A small rotation predictor, trained from scratch.
Training: adamw at rate 0.0012, 5100 steps, batches of 64.
Rows from block 8 of a small rotation predictor, named by matrix and row number. Each number is 200 + 30 x the weight over its row's rms, rounded and kept within 0 to 999. All counts start at 0.
After each channel's rows are labels from the 100 images, of 14976, where the channel reaches its highest value: "top examples" is what is common among them. Only what is clearly more common there than usual is listed. The data: capsule endoscopy frames (Kvasir-Capsule). In brackets: how many of the 100.
# c30: last pointwise conv (model.blocks.8.c3.0.weight, 320x320x1x1), inputs 64-127

c30.278,228,205,249,247,242,210,211,226,208,208,273,159,202,164,178,165,222,220,192,184,234,192,222,193,185,143,219,196,188,191,174,185,245,174,208,189,210,199,180,216,188,201,239,192,184,212,193,169,172,220,237,185,225,225,205,207,232,210,171,198,210,197,178,192
top examples: finding: ileocecal valve (86)

c30.25,225,218,255,242,278,235,226,224,197,205,243,230,168,249,223,224,190,160,193,191,179,176,210,207,190,213,207,228,215,168,184,208,158,220,209,213,204,244,203,191,164,220,231,215,187,175,206,123,164,184,159,187,191,225,203,198,181,209,229,169,175,161,187,192
top examples: finding: reduced mucosal view (41)

c30.127,269,183,235,219,217,233,246,194,256,260,219,216,194,264,252,244,221,161,195,191,217,190,230,196,163,180,182,231,201,158,205,223,182,209,232,195,180,249,199,201,194,205,240,181,223,183,179,141,144,199,167,201,210,220,188,190,226,200,224,179,171,181,168,232
top examples: finding: reduced mucosal view (46)

c30.106,243,219,202,199,197,192,231,191,166,206,186,232,183,199,253,214,241,238,157,158,212,205,188,244,168,182,173,246,203,235,216,212,172,237,239,198,161,243,198,221,223,224,205,191,182,221,207,213,223,177,172,183,163,179,217,208,229,232,184,191,235,234,192,208
top examples: finding: ileocecal valve (30)

c30.67,306,216,208,207,216,204,210,196,223,279,259,209,192,256,193,266,217,219,224,204,213,192,235,188,186,208,230,225,223,203,197,182,170,248,191,250,221,230,223,184,198,218,237,200,184,186,204,221,182,170,201,177,228,182,216,208,170,232,172,212,206,204,227,215
top examples: finding: reduced mucosal view (35)

c30.31,253,146,233,212,204,195,255,209,228,232,185,235,201,239,251,259,230,173,179,190,214,172,206,186,185,194,204,195,201,174,186,170,162,194,212,239,222,192,205,243,192,209,207,257,221,230,214,172,155,176,195,195,231,199,222,244,180,197,197,228,210,205,180,192
top examples: finding: reduced mucosal view (28)

c30.44,229,170,247,219,214,204,227,199,214,259,247,234,193,260,255,250,250,234,247,186,197,249,202,184,247,206,206,223,200,187,201,186,168,233,293,261,222,272,239,227,162,221,151,197,171,215,275,240,195,195,189,194,200,185,250,164,206,217,221,267,233,199,234,250
top examples: finding: ileocecal valve (44)

c30.161,162,246,225,184,216,231,176,244,209,202,205,211,246,186,211,173,211,215,174,216,230,249,236,244,174,196,242,208,228,210,164,265,178,189,244,198,168,215,177,213,251,211,210,191,222,249,241,194,204,185,208,204,217,222,217,185,260,227,202,200,222,189,199,249
top examples: finding: ileocecal valve (48)

c30.50,258,187,224,196,201,207,263,193,230,250,216,224,210,242,261,276,246,246,223,215,202,246,220,227,201,212,243,210,211,182,211,179,172,235,231,248,192,232,226,175,211,208,220,206,213,216,229,209,204,197,168,173,229,203,205,206,190,244,198,256,169,241,232,216
top examples: finding: reduced mucosal view (25)

c30.37,243,178,211,220,218,208,211,182,232,244,208,247,190,284,226,235,203,182,200,191,181,195,164,194,194,228,192,200,202,164,203,177,175,210,227,220,216,206,239,200,198,209,212,226,171,215,207,158,166,183,206,199,218,209,215,235,174,205,240,176,225,198,211,187
top examples: finding: reduced mucosal view (34)

c30.279,248,216,217,230,239,195,257,183,233,247,220,238,200,238,243,252,212,193,226,178,191,223,186,187,198,206,229,196,196,165,183,208,177,212,221,234,238,226,191,209,209,190,229,172,166,168,218,201,137,202,188,214,189,195,206,199,182,236,229,206,196,187,210,210
top examples: finding: reduced mucosal view (30)

c30.140,238,169,207,243,238,193,201,193,221,239,196,224,222,233,233,238,217,216,220,232,227,215,256,229,210,215,213,202,248,204,239,217,194,180,204,222,229,203,204,191,235,181,212,182,179,190,253,235,206,172,173,235,207,218,230,193,220,198,190,271,175,215,238,217
top examples: finding: reduced mucosal view (33)

c30.210,159,229,135,211,188,187,186,172,167,181,181,209,228,219,121,153,196,194,151,184,170,189,220,164,161,148,189,158,181,183,189,204,250,173,186,209,188,172,205,224,195,201,194,179,194,166,138,211,252,217,278,161,189,220,193,193,190,156,151,173,193,193,161,186
top examples: finding: ileocecal valve (90)

c30.245,229,170,216,232,228,209,193,189,214,210,175,201,203,199,208,192,157,197,190,192,186,170,212,220,149,157,166,179,210,140,147,251,185,138,157,203,214,175,175,166,236,221,194,204,192,185,189,154,166,216,169,199,245,196,241,195,227,167,134,181,140,170,154,175
top examples: finding: reduced mucosal view (42)

c30.8,219,198,249,199,202,215,193,215,212,207,216,185,240,229,188,200,215,195,167,190,204,200,183,146,236,203,214,213,211,208,214,186,219,229,206,174,178,232,182,242,171,216,179,197,195,207,201,189,224,181,224,149,194,186,189,154,178,219,219,204,212,201,198,201
top examples: finding: ileocecal valve (91)

c30.135,214,261,207,221,202,225,179,272,155,189,192,145,246,186,179,224,170,222,178,220,233,224,226,227,163,165,187,205,192,186,225,214,190,152,182,174,215,148,171,210,249,229,211,202,250,226,209,176,193,209,208,228,183,228,203,226,239,216,204,217,193,210,189,205
top examples: finding: ileocecal valve (49)

c30.62,236,235,264,229,286,254,231,209,193,230,291,198,175,210,179,232,215,206,181,184,240,186,245,210,166,163,167,217,233,189,197,239,193,206,168,208,197,231,208,164,216,234,245,204,227,201,204,151,168,211,172,223,243,275,211,192,221,185,191,177,185,179,167,205
top examples: finding: reduced mucosal view (33)

c30.80,256,202,214,221,247,213,272,188,198,219,228,239,196,250,260,236,203,194,194,204,214,223,205,230,233,183,218,187,223,193,193,207,163,199,198,248,195,222,205,153,189,198,209,178,181,181,207,178,197,200,204,214,205,220,203,198,215,225,177,207,226,201,219,218
top examples: finding: reduced mucosal view (43)

c30.306,279,211,246,247,255,202,204,195,215,269,244,208,176,258,234,281,230,201,200,200,209,216,223,172,197,195,221,200,200,182,213,214,194,252,218,218,205,219,208,198,187,190,184,203,194,192,216,171,155,244,176,181,184,207,216,225,229,207,160,229,230,220,189,234
top examples: finding: reduced mucosal view (32)

c30.238,243,205,198,163,191,207,202,213,193,283,208,245,217,235,234,268,286,212,248,209,181,182,200,220,178,220,232,235,191,195,219,156,229,249,194,240,268,213,198,202,194,218,181,214,174,207,250,243,227,231,194,202,192,171,236,213,183,210,163,220,208,223,184,226
top examples: finding: reduced mucosal view (45)

c30.268,214,186,194,183,181,187,169,183,193,241,221,224,204,224,214,255,248,204,238,132,191,246,216,193,204,207,231,223,214,212,189,189,181,216,235,205,243,247,210,151,186,201,161,189,179,188,229,213,186,161,215,182,155,167,204,156,233,180,192,246,220,182,225,218
top examples: finding: ileocecal valve (39)

c30.43,212,220,200,210,200,229,152,245,240,191,231,224,219,194,181,242,195,197,180,201,191,178,202,171,195,212,172,226,213,197,162,208,216,172,234,233,203,215,192,195,200,220,265,190,237,247,197,177,240,212,250,171,211,261,209,221,199,179,178,188,171,228,217,195
top examples: finding: ileocecal valve (93)

c30.61,278,219,243,264,257,182,275,222,216,241,228,222,168,230,260,236,204,179,212,201,193,207,226,181,193,184,234,190,193,201,180,205,201,192,210,213,232,227,215,216,183,224,186,212,172,180,227,142,196,233,154,217,222,204,217,200,189,200,221,227,189,218,198,196
top examples: finding: reduced mucosal view (42)

c30.115,266,179,212,203,201,182,214,192,184,244,195,224,191,262,226,225,219,228,240,184,204,210,213,218,238,213,257,192,218,206,186,204,146,197,228,212,259,206,209,216,209,211,209,181,205,199,260,189,149,155,164,218,177,158,220,171,187,215,206,222,202,227,197,234
top examples: finding: reduced mucosal view (38)

c30.110,272,209,242,234,272,176,275,189,228,243,266,220,186,280,212,281,228,175,197,157,198,216,211,193,198,192,183,169,219,168,208,193,182,171,170,238,219,220,191,205,176,157,208,194,223,190,199,147,152,173,200,196,171,238,226,169,200,196,195,174,165,189,188,156
top examples: finding: reduced mucosal view (49)

c30.217,238,155,204,208,219,204,224,158,231,189,195,198,239,251,207,228,212,238,237,208,211,238,208,243,225,193,220,217,225,194,221,217,161,232,190,233,227,225,185,207,235,195,169,172,216,206,227,224,222,156,173,171,195,172,225,194,201,227,195,242,206,215,217,179
top examples: finding: ulcer (29)

c30.122,284,209,217,217,254,201,189,184,251,255,228,239,193,225,241,272,219,185,198,193,206,178,183,184,230,217,228,219,189,194,184,191,193,223,178,221,213,233,220,207,164,208,229,193,167,183,190,164,189,200,190,208,224,203,220,179,170,231,241,210,194,211,228,220
top examples: finding: reduced mucosal view (38)

c30.262,251,199,221,216,246,227,217,203,198,237,223,259,203,267,246,276,210,212,209,204,169,153,186,159,198,219,211,217,156,189,214,201,176,221,205,255,245,195,240,195,140,209,193,206,174,205,222,143,155,195,219,184,232,208,237,188,204,181,211,226,206,160,206,174
top examples: finding: reduced mucosal view (27)

c30.274,186,202,182,169,206,180,189,235,193,196,216,169,223,184,159,167,202,194,180,193,202,179,206,172,199,190,183,217,165,226,206,205,215,184,234,220,178,195,186,225,239,238,205,197,169,185,199,186,261,206,242,217,157,192,205,213,213,170,160,205,206,198,205,186
top examples: finding: ileocecal valve (91)

c30.121,270,201,257,205,246,201,213,200,238,241,240,246,175,246,197,276,235,205,179,220,149,203,217,161,199,219,199,240,196,206,201,198,173,235,207,226,231,225,255,194,185,225,200,193,173,187,212,205,198,239,212,202,260,240,191,202,210,198,202,221,187,163,192,172
top examples: finding: reduced mucosal view (28)

c30.319,275,205,253,235,282,195,263,240,241,258,228,248,165,250,216,239,237,176,201,218,174,187,229,161,194,200,228,204,190,159,223,218,157,240,178,233,244,211,245,188,198,161,246,215,221,208,219,183,175,181,183,212,202,253,205,206,178,182,201,221,169,160,188,186
top examples: finding: reduced mucosal view (38)

c30.134,248,163,211,224,190,175,215,205,240,250,166,200,212,266,186,265,233,195,219,244,191,187,230,200,204,179,212,209,200,192,239,182,171,219,192,272,211,222,224,180,178,193,216,221,202,211,251,240,198,214,214,229,192,210,201,222,166,247,196,226,210,230,195,183
top examples: finding: reduced mucosal view (37)

c30.185,234,209,279,228,258,202,210,201,213,213,215,190,215,214,224,210,238,206,206,179,196,220,245,156,182,180,227,227,222,151,145,188,172,208,214,204,199,253,208,208,178,184,243,198,231,178,221,122,148,219,196,177,193,230,205,172,198,214,177,219,215,197,172,202
top examples: finding: reduced mucosal view (27)

c30.3,177,158,214,227,217,168,215,169,199,194,220,206,174,212,198,166,195,168,217,167,187,179,164,201,225,272,192,229,190,173,220,213,206,217,233,177,242,233,193,199,209,203,217,214,245,200,205,169,195,237,238,156,226,180,181,219,244,218,214,176,229,176,236,259
top examples: finding: ileocecal valve (33)

c30.23,253,188,253,213,196,193,205,221,212,237,215,242,224,227,241,261,252,224,192,159,180,218,183,210,242,204,213,239,215,168,196,166,181,244,209,188,200,272,203,193,184,217,185,165,182,195,178,155,142,193,172,189,224,222,248,163,198,218,206,226,168,179,236,206
top examples: finding: ulcer (28)

c30.259,212,237,239,248,292,208,231,201,243,222,235,226,175,200,209,220,213,156,178,177,211,149,186,189,171,181,187,220,195,202,210,200,181,210,207,188,176,212,206,187,175,189,209,206,207,175,201,149,172,183,148,216,229,254,191,201,183,216,217,191,182,183,156,192
top examples: finding: reduced mucosal view (34)

c30.142,196,212,179,184,208,213,119,257,166,215,205,217,247,231,186,232,196,211,179,236,243,254,209,237,208,218,194,211,201,206,191,228,218,187,201,206,174,219,196,202,239,207,259,187,278,239,253,203,189,250,194,226,190,210,169,232,272,240,186,228,201,238,248,234
top examples: finding: ileocecal valve (54)

c30.13,222,218,263,205,284,209,261,216,233,212,231,171,150,214,199,209,203,232,217,200,222,192,231,206,118,150,176,202,202,158,204,209,168,201,203,228,212,207,179,187,224,188,240,202,185,190,222,193,196,186,173,223,217,234,218,180,234,161,180,199,191,161,204,150
top examples: finding: reduced mucosal view (58)

c30.137,205,191,269,246,246,183,209,229,224,227,241,176,164,224,230,201,219,219,207,179,202,195,188,180,165,198,211,168,175,160,210,191,183,206,198,189,247,201,198,180,190,208,242,176,224,200,240,171,166,209,165,245,227,243,184,211,187,205,234,216,182,169,165,155
top examples: finding: reduced mucosal view (35)

c30.232,267,227,229,175,203,217,221,187,251,216,208,220,177,220,170,221,236,188,219,180,199,232,199,156,162,201,247,199,162,235,205,191,176,207,186,267,209,189,192,146,164,188,261,209,227,173,246,220,184,199,205,200,241,194,197,207,205,239,227,214,227,200,162,160
top examples: finding: reduced mucosal view (26)