config.yaml
arch: "res2net"
model: "rotation predictor"
dataset: "capsule endoscopy frames (Kvasir-Capsule)"
train_examples: 42238
norm: "batchnorm"
activation: "relu"
depths: [5, 5, 5]
stem: "single"
optimizer: "adamw"
beta1: 0.9
epochs: 7.7
lr_schedule: "linear"
Rows from block 7 of a small rotation predictor, named by matrix and row number. Each number is 500 + 25 x the weight over its row's rms, rounded and kept within 0 to 999. All counts start at 0. Numbers have three digits each.
After each channel's rows are labels from the 100 images, of 14976, where the channel reaches its highest value: "responds to" is what is common among them. Only what is clearly more common there than usual is listed. The data: capsule endoscopy frames (Kvasir-Capsule). In brackets: how many of the 100, against the usual share in percent.
# c30: last pointwise conv (model.blocks.7.c3.0.weight, 320x320x1x1), inputs 0-106

c30.57:520504533505535504541512511517475567514504520536511522529461550549525527499524501540546544517506533523535517555536534497583515521562527529541518533538521535548513554536517521508564525570529534478501536578535534526493457548516514559542567473500479467477462492456457459496476486507489434471532496526482472511485513507487488
responds to: finding: reduced mucosal view (26 vs 6.2)

c30.177:481516500495471499546462477484434499481510507477491464539507520527475463483508520451485490497483512478497502533478511492512518478523492509456484497476495480498527565477481445469521484544495531533506487542496528521481452539503494548525516504472487457460441506476441481486499527473470453467511484532464507480455478491474465
responds to: finding: ileocecal valve (65 vs 8.8)

c30.298:517516512492503525505486492503482498482504518510498514542514510539504505496520519499506512508491529514486523528500503496500491524519527522503487508530527526499538541512509492509502511543478521502498488513496501517518508552506471533511499479546501501477478515480504466516490486503486502496571474554504508475472475527470504
responds to: finding: reduced mucosal view (30 vs 6.2)

c30.58:493497510492480490535500457476451543466490495540475450509502528558537469486530506499541489500463552472461511526522517486527533482544509495521474523509479508523544534491463480473516474550465508535523503520499534519493448520516466518561516505465476462479457532479460473494462517439470456479504454504443479534477469481490443
responds to: finding: reduced mucosal view (32 vs 6.2)

c30.176:538481528518551524492575527567511501518509532527545538486497502469474542549489436564510521552553506541560523497514493495465493542505502545517572476513513512537502499552547533530474547484562493485515534499562475508542519467486539476471471514551473501512508526489509506508509482492517525529536532491501461516525515460539548
responds to: finding: pylorus (29 vs 3.4)

c30.136:485499483472503476525495490495491521498501518536482471498480502516506494482481507505508491481470526463482525510483486518506480469513486459519492497490464486540513528509490502485527489511494489492501471497487497535487492489491468519526527500481483461463442544499477443456490523450444510477532455501479489511455518522442441
responds to: finding: ileocecal valve (35 vs 8.8); finding: reduced mucosal view (31 vs 6.2)

c30.119:490520523477508493555525515503477528508518525543529501518502538558523509500518520526575516519516553501503542551535532498549504487556491501503529524497486514559562526511510495490531522538514512542502526552519531557484463540520518521568544499492495456484449511469494489443448481513493487481544447532472487526474504502476478
responds to: finding: reduced mucosal view (35 vs 6.2); finding: ileocecal valve (35 vs 8.8)

c30.291:483496522456504504534485474511484510505506502511478472488506510540497479523500473523508492493528505494497516525485518462519512508489491534528530489498465498493528539514519508528541484519514510503483533530509510502505510477479480528516534470493486482444494526506495448486494492479489475498547480485496471499455481491485461
responds to: finding: reduced mucosal view (44 vs 6.2); finding: ileocecal valve (25 vs 8.8)

c30.133:479483502491486500535469475520488504473492493544488477516489515510493494492496523501532499504515500469486505514514504501516535491487517498506503514503483486529521526497502491520510486518509504500535504526504511504491496474515470524494512493485498454458450497495461480456490488459470478461508460490453495491492515497460435
responds to: finding: reduced mucosal view (37 vs 6.2); finding: ileocecal valve (35 vs 8.8)

c30.233:505478507488517488516466483499507519501487530556508486480459523528509482520518479507524522499491519506491522496484515496518497507547488491527495488487508501548539511513494523513536474509516494480492496529498499545510504489518480527545516481496483458451470539486483454456460515443444481440539481514466472508467491495485468
responds to: finding: reduced mucosal view (35 vs 6.2); finding: ileocecal valve (28 vs 8.8)

c30.151:514490558523535497516556522566500506491475478485520563486491529521494540534507477518530511521534500517547522529516528495536491526501517561506549500481501503504512488527514557557514514509528511455529549518578513514526483532499544529505494502533464511486483503462526509508541484522512541499526512481508472496517496447516540
responds to: finding: foreign body (25 vs 1.6)

c30.17:456505506431476522489455446505470454471495432449475469504527522476520465520500494497448511493485440501519435516530459506459511503478512502445478489486508504409476486511506467516491502509503486495487484478485486473464483501501501501482469448506505521498490457510512524506503499508488500517472531443523501444512499493533511
responds to: finding: reduced mucosal view (27 vs 6.2)

c30.162:517478527446508513547476482508482525471472540538494489494479523528511483525515509495547483511506565505518518513507545512534515522561534499532491516540515532540570550529489469522522519531502515495497496534495521527511494491517478551543535463479465471469482546483436482463451498467468448446517481521464477538488501476501468
responds to: finding: reduced mucosal view (37 vs 6.2); finding: ileocecal valve (29 vs 8.8)

c30.253:533510540498546515515492518523515508513496494498528514499507516513533526497506541496504547508534501516505522516550525520522531537517527521514504532550526515494506512547548535523526514531529525517540521505540512519532507544521497508521534510560456481448489510477473497520491482530534527487529528556487506518527504503513533
responds to: finding: reduced mucosal view (26 vs 6.2)

c30.246:494522466491458466498469500478496527518529512519475492507496518498503488478495501496522465478476489486477511527468496497532517472514487458519481488506460473515499494479500494490531474496474513532503468528477513514479501533506508509505491518486458455466471524486474464488456533427469503477501482505444438474503481481464439
responds to: finding: ileocecal valve (75 vs 8.8)

c30.130:496493533516552518474522494561527488530502521492534531507490459472527520557501501523496504523532480546526534471506470467490516547469513554539564518499511491483494477526554539563485508507523535469518568495560480521501494501530546500473480490521483495498507506508535444497491463533517532503515483527543486488461502515517529
responds to: finding: pylorus (25 vs 3.4)

c30.248:513469478457505488521468486499478537490484518535486502482464493556499489501500506486527502468512561475504542539525540471542515519563477517498514508501498472550559553512490477491529488535520505485518488546475538543478477497518460542561532473519458494495509540458489473489486469510495448486502507486506459494514485476474504
responds to: finding: reduced mucosal view (33 vs 6.2); finding: ileocecal valve (26 vs 8.8)

c30.38:510486473453496504531474496489483512497475516539483508512485470513527493489488506493529517502467520506493530489503504531505555500537510504534465545541504482525594529483525504509489506528473487517532502494485506530505496495511470495539540475472482464464455512516486481477434506493436478451521470520476515526455494529473425
responds to: finding: reduced mucosal view (40 vs 6.2); finding: ileocecal valve (30 vs 8.8)

c30.16:517534532494518510466531537554510481539502483479509547511510499489535540500480536535484545527504479520502481511526508555475534541479572515508516521522529533471500508553558522527479540499530493507549539465524471495524537478513543490489488549554519509467488515515524475482520513542503482473540515587516507486507503528482503
responds to: finding: reduced mucosal view (33 vs 6.2)

c30.121:509551559517525522522544526542476517487526480495522516510520527516503503532525517523532543520528528537542507519503518501545517536519509546457542500502501543527485523533494480534555530553550503494524542549532532506509463584505497526535520519488492489465493515477468475474466546509501448490559482496463478488502488477470480
responds to: finding: reduced mucosal view (28 vs 6.2)

c30.169:508512499474512494551496474511478546502495493531499492510493531519510515520504513517560486529498555525508547520534527524514489527553521502535509503523470528550553532513518491529514513532506513508492519523521530536518504528507507512521535496498481442464453537491477489465462483485467473440537442541472489507482488462480470
responds to: finding: reduced mucosal view (36 vs 6.2); finding: ileocecal valve (30 vs 8.8)

c30.306:503529533524537523530542536521499517503499528502510520531513549525510548503536520541526529537512526538500514532513521516539533512563542504517509561534544540544545541541549524535525508529535507509545510516515529531533498543509523531515520493540512497482478532505498485501478484535521506486536497552494514492508460515478479
responds to: finding: reduced mucosal view (29 vs 6.2)

c30.187:542468541502504547502514520527498519490468506523521539493474482508515507527484447527519490523545512523554528468482456473491507519490487553507544490488512508496510497508498521543455517492530514451499535492549449504506527458479543490501495499468506515513515481484550500527517457566546506489488495488532489508494516489506530
responds to: finding: pylorus (38 vs 3.4)

c30.73:517472497474500513495480464528455540491487512535527483526488509531516475494521513489523519493498516519496519520524502497533536517519533513505501489504492503539562528497495497518504494534490505519529511533515510511507464505508490501523518486480476446471466547459461482466447494453461455446525461530454492491505506504492435
responds to: finding: reduced mucosal view (36 vs 6.2)

c30.302:486498502440509538503480463508466513474450559543495475517485548528522514516527526504569505487506540515513531522543522484528535512531522493540520513532519505546573511507485509513497503532516550545535486522479519530501484498528494520565528425487500446491448525490467486465431527496462512448515471510441475508466481497472435
responds to: finding: reduced mucosal view (29 vs 6.2)

c30.14:548476524534534539474535516529522473504450514504544530498474462477526515527504480543487549542572484552534516463495445476472526525473531548501538536506504526488484495547547538563445509477532474472487544481545466453551509495491562458497479495505525511513497489485564502453486478533514503507479485480520473485510500501510531
responds to: finding: pylorus (30 vs 3.4)

c30.250:549507543501538521506532531546501521535505538505541513505509533499527519507489476512522527541498486539533514499533520508511509541517539520523538504522536529489514499548546507522527539535515536507504520503552516524532489481511520516525498496539513507481490532488512486518498509526521496482524508529498504499494490532518510
responds to: finding: reduced mucosal view (29 vs 6.2)

c30.70:503492531509516530508502504530466494485493508472512532512523499480509536539507508503498506527515524508516486473529501496485534524498522541471508552514512528475470498528519526551506534506508495504553524518517478518507479484519489482492482464542474503473475522496471482483492462483497522521550505544478496484519473466496501
responds to: finding: reduced mucosal view (26 vs 6.2)

c30.51:516544536542556528529504525509490522531541531504543529523553533515529549504561526546495512522519512525516506550511531511550514538505557507475530518532539536506527538554534494516545538530542538540518519541521513512526514560537507537498519537524497481473493528513499499512493514485519468477546473548511515513503487507478514
responds to: finding: reduced mucosal view (32 vs 6.2)

c30.192:522495509476545526539523515511494525529495537491508517529509539520537494529541496503538516505491531530536513538527534487543527518524510520499514507528527512502510517517526515506531530550508578509535501522529516549531475557519513551525541471520510493471491535504510494516491494521512487494543486542527521500503478543520489
responds to: finding: reduced mucosal view (27 vs 6.2)

c30.207:505479505482507517493463480528483503498496494538489468518493485523542485490474539485533502513488514494501508511524476507513514501521511519519501509538477498536515529493502503491525490503499515533516516514510518492504512516549501520519517493479467433472451529481430446460457522465455498431532461515471515514470491504443408
responds to: finding: reduced mucosal view (31 vs 6.2); finding: ileocecal valve (25 vs 8.8)

c30.60:461504500465507477516486472483455538466503485543466432509519504511515495471523509518507465475459493477464490528493535522524516511518506501497473528535476479509527506490438459496527510539504501536494486531484508498499478522523449531533529475467497485458470495479479490457481505476452468480491476511488488490472489525486477
responds to: finding: reduced mucosal view (30 vs 6.2); finding: ileocecal valve (26 vs 8.8)

c30.9:488485478464498494484476486480466435439505471453472491508492507454470478475526516497442481480483449480490476517516485502502484490467512491462471462476497471454500493479477455496515495534501502521474500482489487465515488536492484494483504460469472518483520445499492540514523479488494463538458524523488464464517467488514522
responds to: finding: reduced mucosal view (33 vs 6.2)

c30.40:491518510482524516546514495488503519492490509522524461499505539562489519500523493503553509485519536502506540532503554472573477493554503516498530489482515489546522557502474494524569474525502543501514494588490532561500497535494498542573546494475504502475482497489505501494501499487481482473500507517517492480490496514488500
responds to: finding: ileocecal valve (42 vs 8.8)

c30.27:495508507446511499515455466531481532484472495549501491521506529541534477499490498512544510516500513513513521519505524515524527513525489497502518530515479496531547561511493503505512495522524497500506501515514517515488467500537473546526537470471501463476472535516499473474479497483446469466514478490490505528491486517471439
responds to: finding: reduced mucosal view (43 vs 6.2)

c30.266:481477481448517508536479480518492519481486495562486466516479484504543470496486532499540498467499504476511537493512496483499526477518489508553513497527497495518542519511478493485507495530478525532509479510480502539476510502536478530514517456488498480477511531458460514450449494466482473461541514481473513517521502524462481
responds to: finding: ileocecal valve (47 vs 8.8); finding: reduced mucosal view (28 vs 6.2)

c30.228:503479519507504501487510480515529492528468533504530522480495505499474493517486464525497525516510498495523477469486472488510483503485499524495532507479495498502528491507490486490477513506535525451503506508536468488495512503507504492536483511457510523533526454513531512496496474522534520543483538500527485468526472503510513
responds to: finding: ileocecal valve (43 vs 8.8)

c30.50:519518530516521499509526547514495493515492511524525504538485520523550552521497537538534532527509532528527515501536507541517526536495547508509520519533563558506494499528527521542517511532544506514541529507516502532531491506556495487518506533547546505503490524535516500497495497536516469469520469536514536496488520561494467
responds to: finding: ileocecal valve (61 vs 8.8)

c30.116:539508503473536505549517505520541539530512483548528500508479483556525498491520504541572536530506560526505548507523516515508511533529535522548528485548494529565561517529514527501523537509542521528525516522522511520510531520536522542534533481500483442479456502469490489446467489496487485445542462511488495534458515484451434
responds to: finding: reduced mucosal view (27 vs 6.2)

c30.65:514525511504557527537499500527517508516507532532517508551546516515523519539513538500527516539539509514537536519536514516504507545507554546533514505523525555521549525552519518546540506536527525528551520521552498541531511538539505517505499507540535525534489477497500501517510473546539501504502468507497535480496497526500500
responds to: finding: ileocecal valve (37 vs 8.8)

c30.137:514519552514532498542536533555483536505494510491540551528515514546505526533510513532532543522521513547548492545540536508514512528550535539498553516506511542506532527537538512546540518542533546523511557536551507527532465549508505538528543499514512490489477539490502497483478504525521468484574491535470516513469498485497495
responds to: finding: reduced mucosal view (29 vs 6.2)

c30.316:512528537482526542486520514526494495543489492460546529486494511469504551550507500557477534542527489537540454508529503539489528548464553530476505534518549541449475494560542543517500544510539494489536547482525470484552506459555554509453487510538499509465475503522507461493504504504498491473528493569483500514481506539483514
responds to: finding: reduced mucosal view (27 vs 6.2)

c30.206:502508526464514526509472458512458512463452553557491455522515514525549459514523509497529517513512523478495512516554486465538545493539526492517488543525514502513541519499461463501501466550480558506546510513484493539500475510530469530534537469515489451509481525469450506505474459459466462475534480526461462529492465503478457
responds to: finding: reduced mucosal view (44 vs 6.2)

c30.254:487529509501466529498477479495433514466495514513493470556527523524504460479544534487512479481487520501472486562519514526507516465501477480496487511493503481483524529508473467486542493553491519534519494511468527530492448544512448530527515516478502467502441502502440479483453526449452444439494460506469494476487477516483462
responds to: finding: ileocecal valve (82 vs 8.8)

c30.97:514505520497531521515519503500478485528512534510517496524520531533541527524520515539530530521489513525530493540523492506530539512534542505519515508538529522490524509524518481528533500517500542496537514519528507497518501502518508527518516473546541488502496539532527476520501480527487514484532469536474534473492480539520514
responds to: finding: reduced mucosal view (25 vs 6.2)

c30.180:482498470469505494507495495519447487465485513493499452508473498485494478513495491464485498486505513482495476519474478470523510488513495499459504478484492473477459491508462487491527504538497512476502480492502486535497432484475487500499501505485488475470477524482494486519482487481478463463514482504461488498479464491479497
responds to: finding: ileocecal valve (27 vs 8.8)

c30.158:557518564553548525498551523542477528491500522541562509504490515522513556555542495561527523568558549572544510532528497542519504572529530566501583503534504529557498513552515509549547561506575510496491555522535510522526490548534505530546502506531491494512501521510475525489477520502536498488527517502472481516512502499499519
responds to: finding: pylorus (28 vs 3.4); finding: reduced mucosal view (25 vs 6.2)

c30.224:497478523494525495534507456529520531530463520548516526527461501531523510516498527494539514523521532542499562505541510495520499509523516520543529517541519512546562509503502516491503500544529536488521501529502529561536522511527528513531537474501459453489481548478498509441446485509458517471522455537473485540477524483488437
responds to: finding: reduced mucosal view (32 vs 6.2)

c30.240:485518493489484500531472483487411507476502503493482441526522527544501483472531508463518463474452506448465478550481531489531503492509478484474484491495464489503510519496446455455529443540472518520473464546491536522475470516499449527530515498477470464457448495512478483514477528485451459460527496520457516495486481510463484
responds to: finding: ileocecal valve (25 vs 8.8)

c30.172:541520552525542534524523513521505493499503504476537523531517495509563519506532541499535544525522500513493512520509493512492524535531540499489492529543513541523532528541513511508518516514507517507555542519505490507519487523520516515529497514544490484456490508456473484511499515519539507478519510541493478508514491495472500
responds to: finding: reduced mucosal view (27 vs 6.2)

c30.289:531520574523530512529564560573485533488511517533532511518504504516484536549534498548541560553536526560540530522498516529522504551542519544498564530499521556518531529544534501570520558520527531513495577534559531534558500550520512529545503514525477514497503489515481499489469514539507458513554505533514475494488503488501506
responds to: finding: pylorus (29 vs 3.4)

c30.311:479487519465489508532490456528479536496457535524509497500459480526525482517475494511538513488486520490509544520494521511501507518521491502558498488501499501552551541517484495524516509499517526513492514532496499517506493470529466535526516481511482463481458526487450461473458514473428488462516474498450485496454483511460429
responds to: finding: reduced mucosal view (39 vs 6.2); finding: ileocecal valve (31 vs 8.8)

c30.198:518504523537505499514533509506507516532534504486506534482519533503536534525508512514477509515534493540502467491513524524527529510485535506491520520540537534471491506520520517548498534499536494517545514488528485506518505490554522495462472542538499501507519502509485520534518537506492496523506488508494540485502433500499510
responds to: finding: ileocecal valve (47 vs 8.8)

c30.258:511509495467476489495477508502433504455487490470512488516507510526466514498502484524463472481483505468483448524475515501512500488510491495464465499471462506470520505461463441490517501493481518505487464509491484498501453492503491515494519498496473506492469478476466491501509540452481477480485510486475468479488496517515502
responds to: finding: ileocecal valve (36 vs 8.8)

c30.134:526488555517565530516556515552514518531491520498537548521495520495533552557493519574532542538574519565533508502516493515506505550505551576516574512494542555534519490549543552558479568510561487520492571492550501503559497510515541494523486488529481522498508510468479534480518490498517498520522527528520486512529506512518530
responds to: finding: pylorus (28 vs 3.4)

c30.300:502498518521537536521518514560528513530506514484534545483522542513534494524536490519498536540533531532556479505534503521506493549512533537497536497546545543517490521526525519544525500511551520487528536545521536500542525535535524523531505524540518481470499529518483479477504483514491492494535464559477508533499539521457464
responds to: finding: reduced mucosal view (30 vs 6.2)

c30.147:489493500486518479538504491497488542466486563540474480477462534554510479507510521495563483512473564508479550491516535472526512475561486483519476492498504514572537526513481480511501476538511529479520471551497520552514514516493477534542528458506464495490481544518510482502463516460499477501575505509494460501508500502493461
responds to: finding: reduced mucosal view (33 vs 6.2)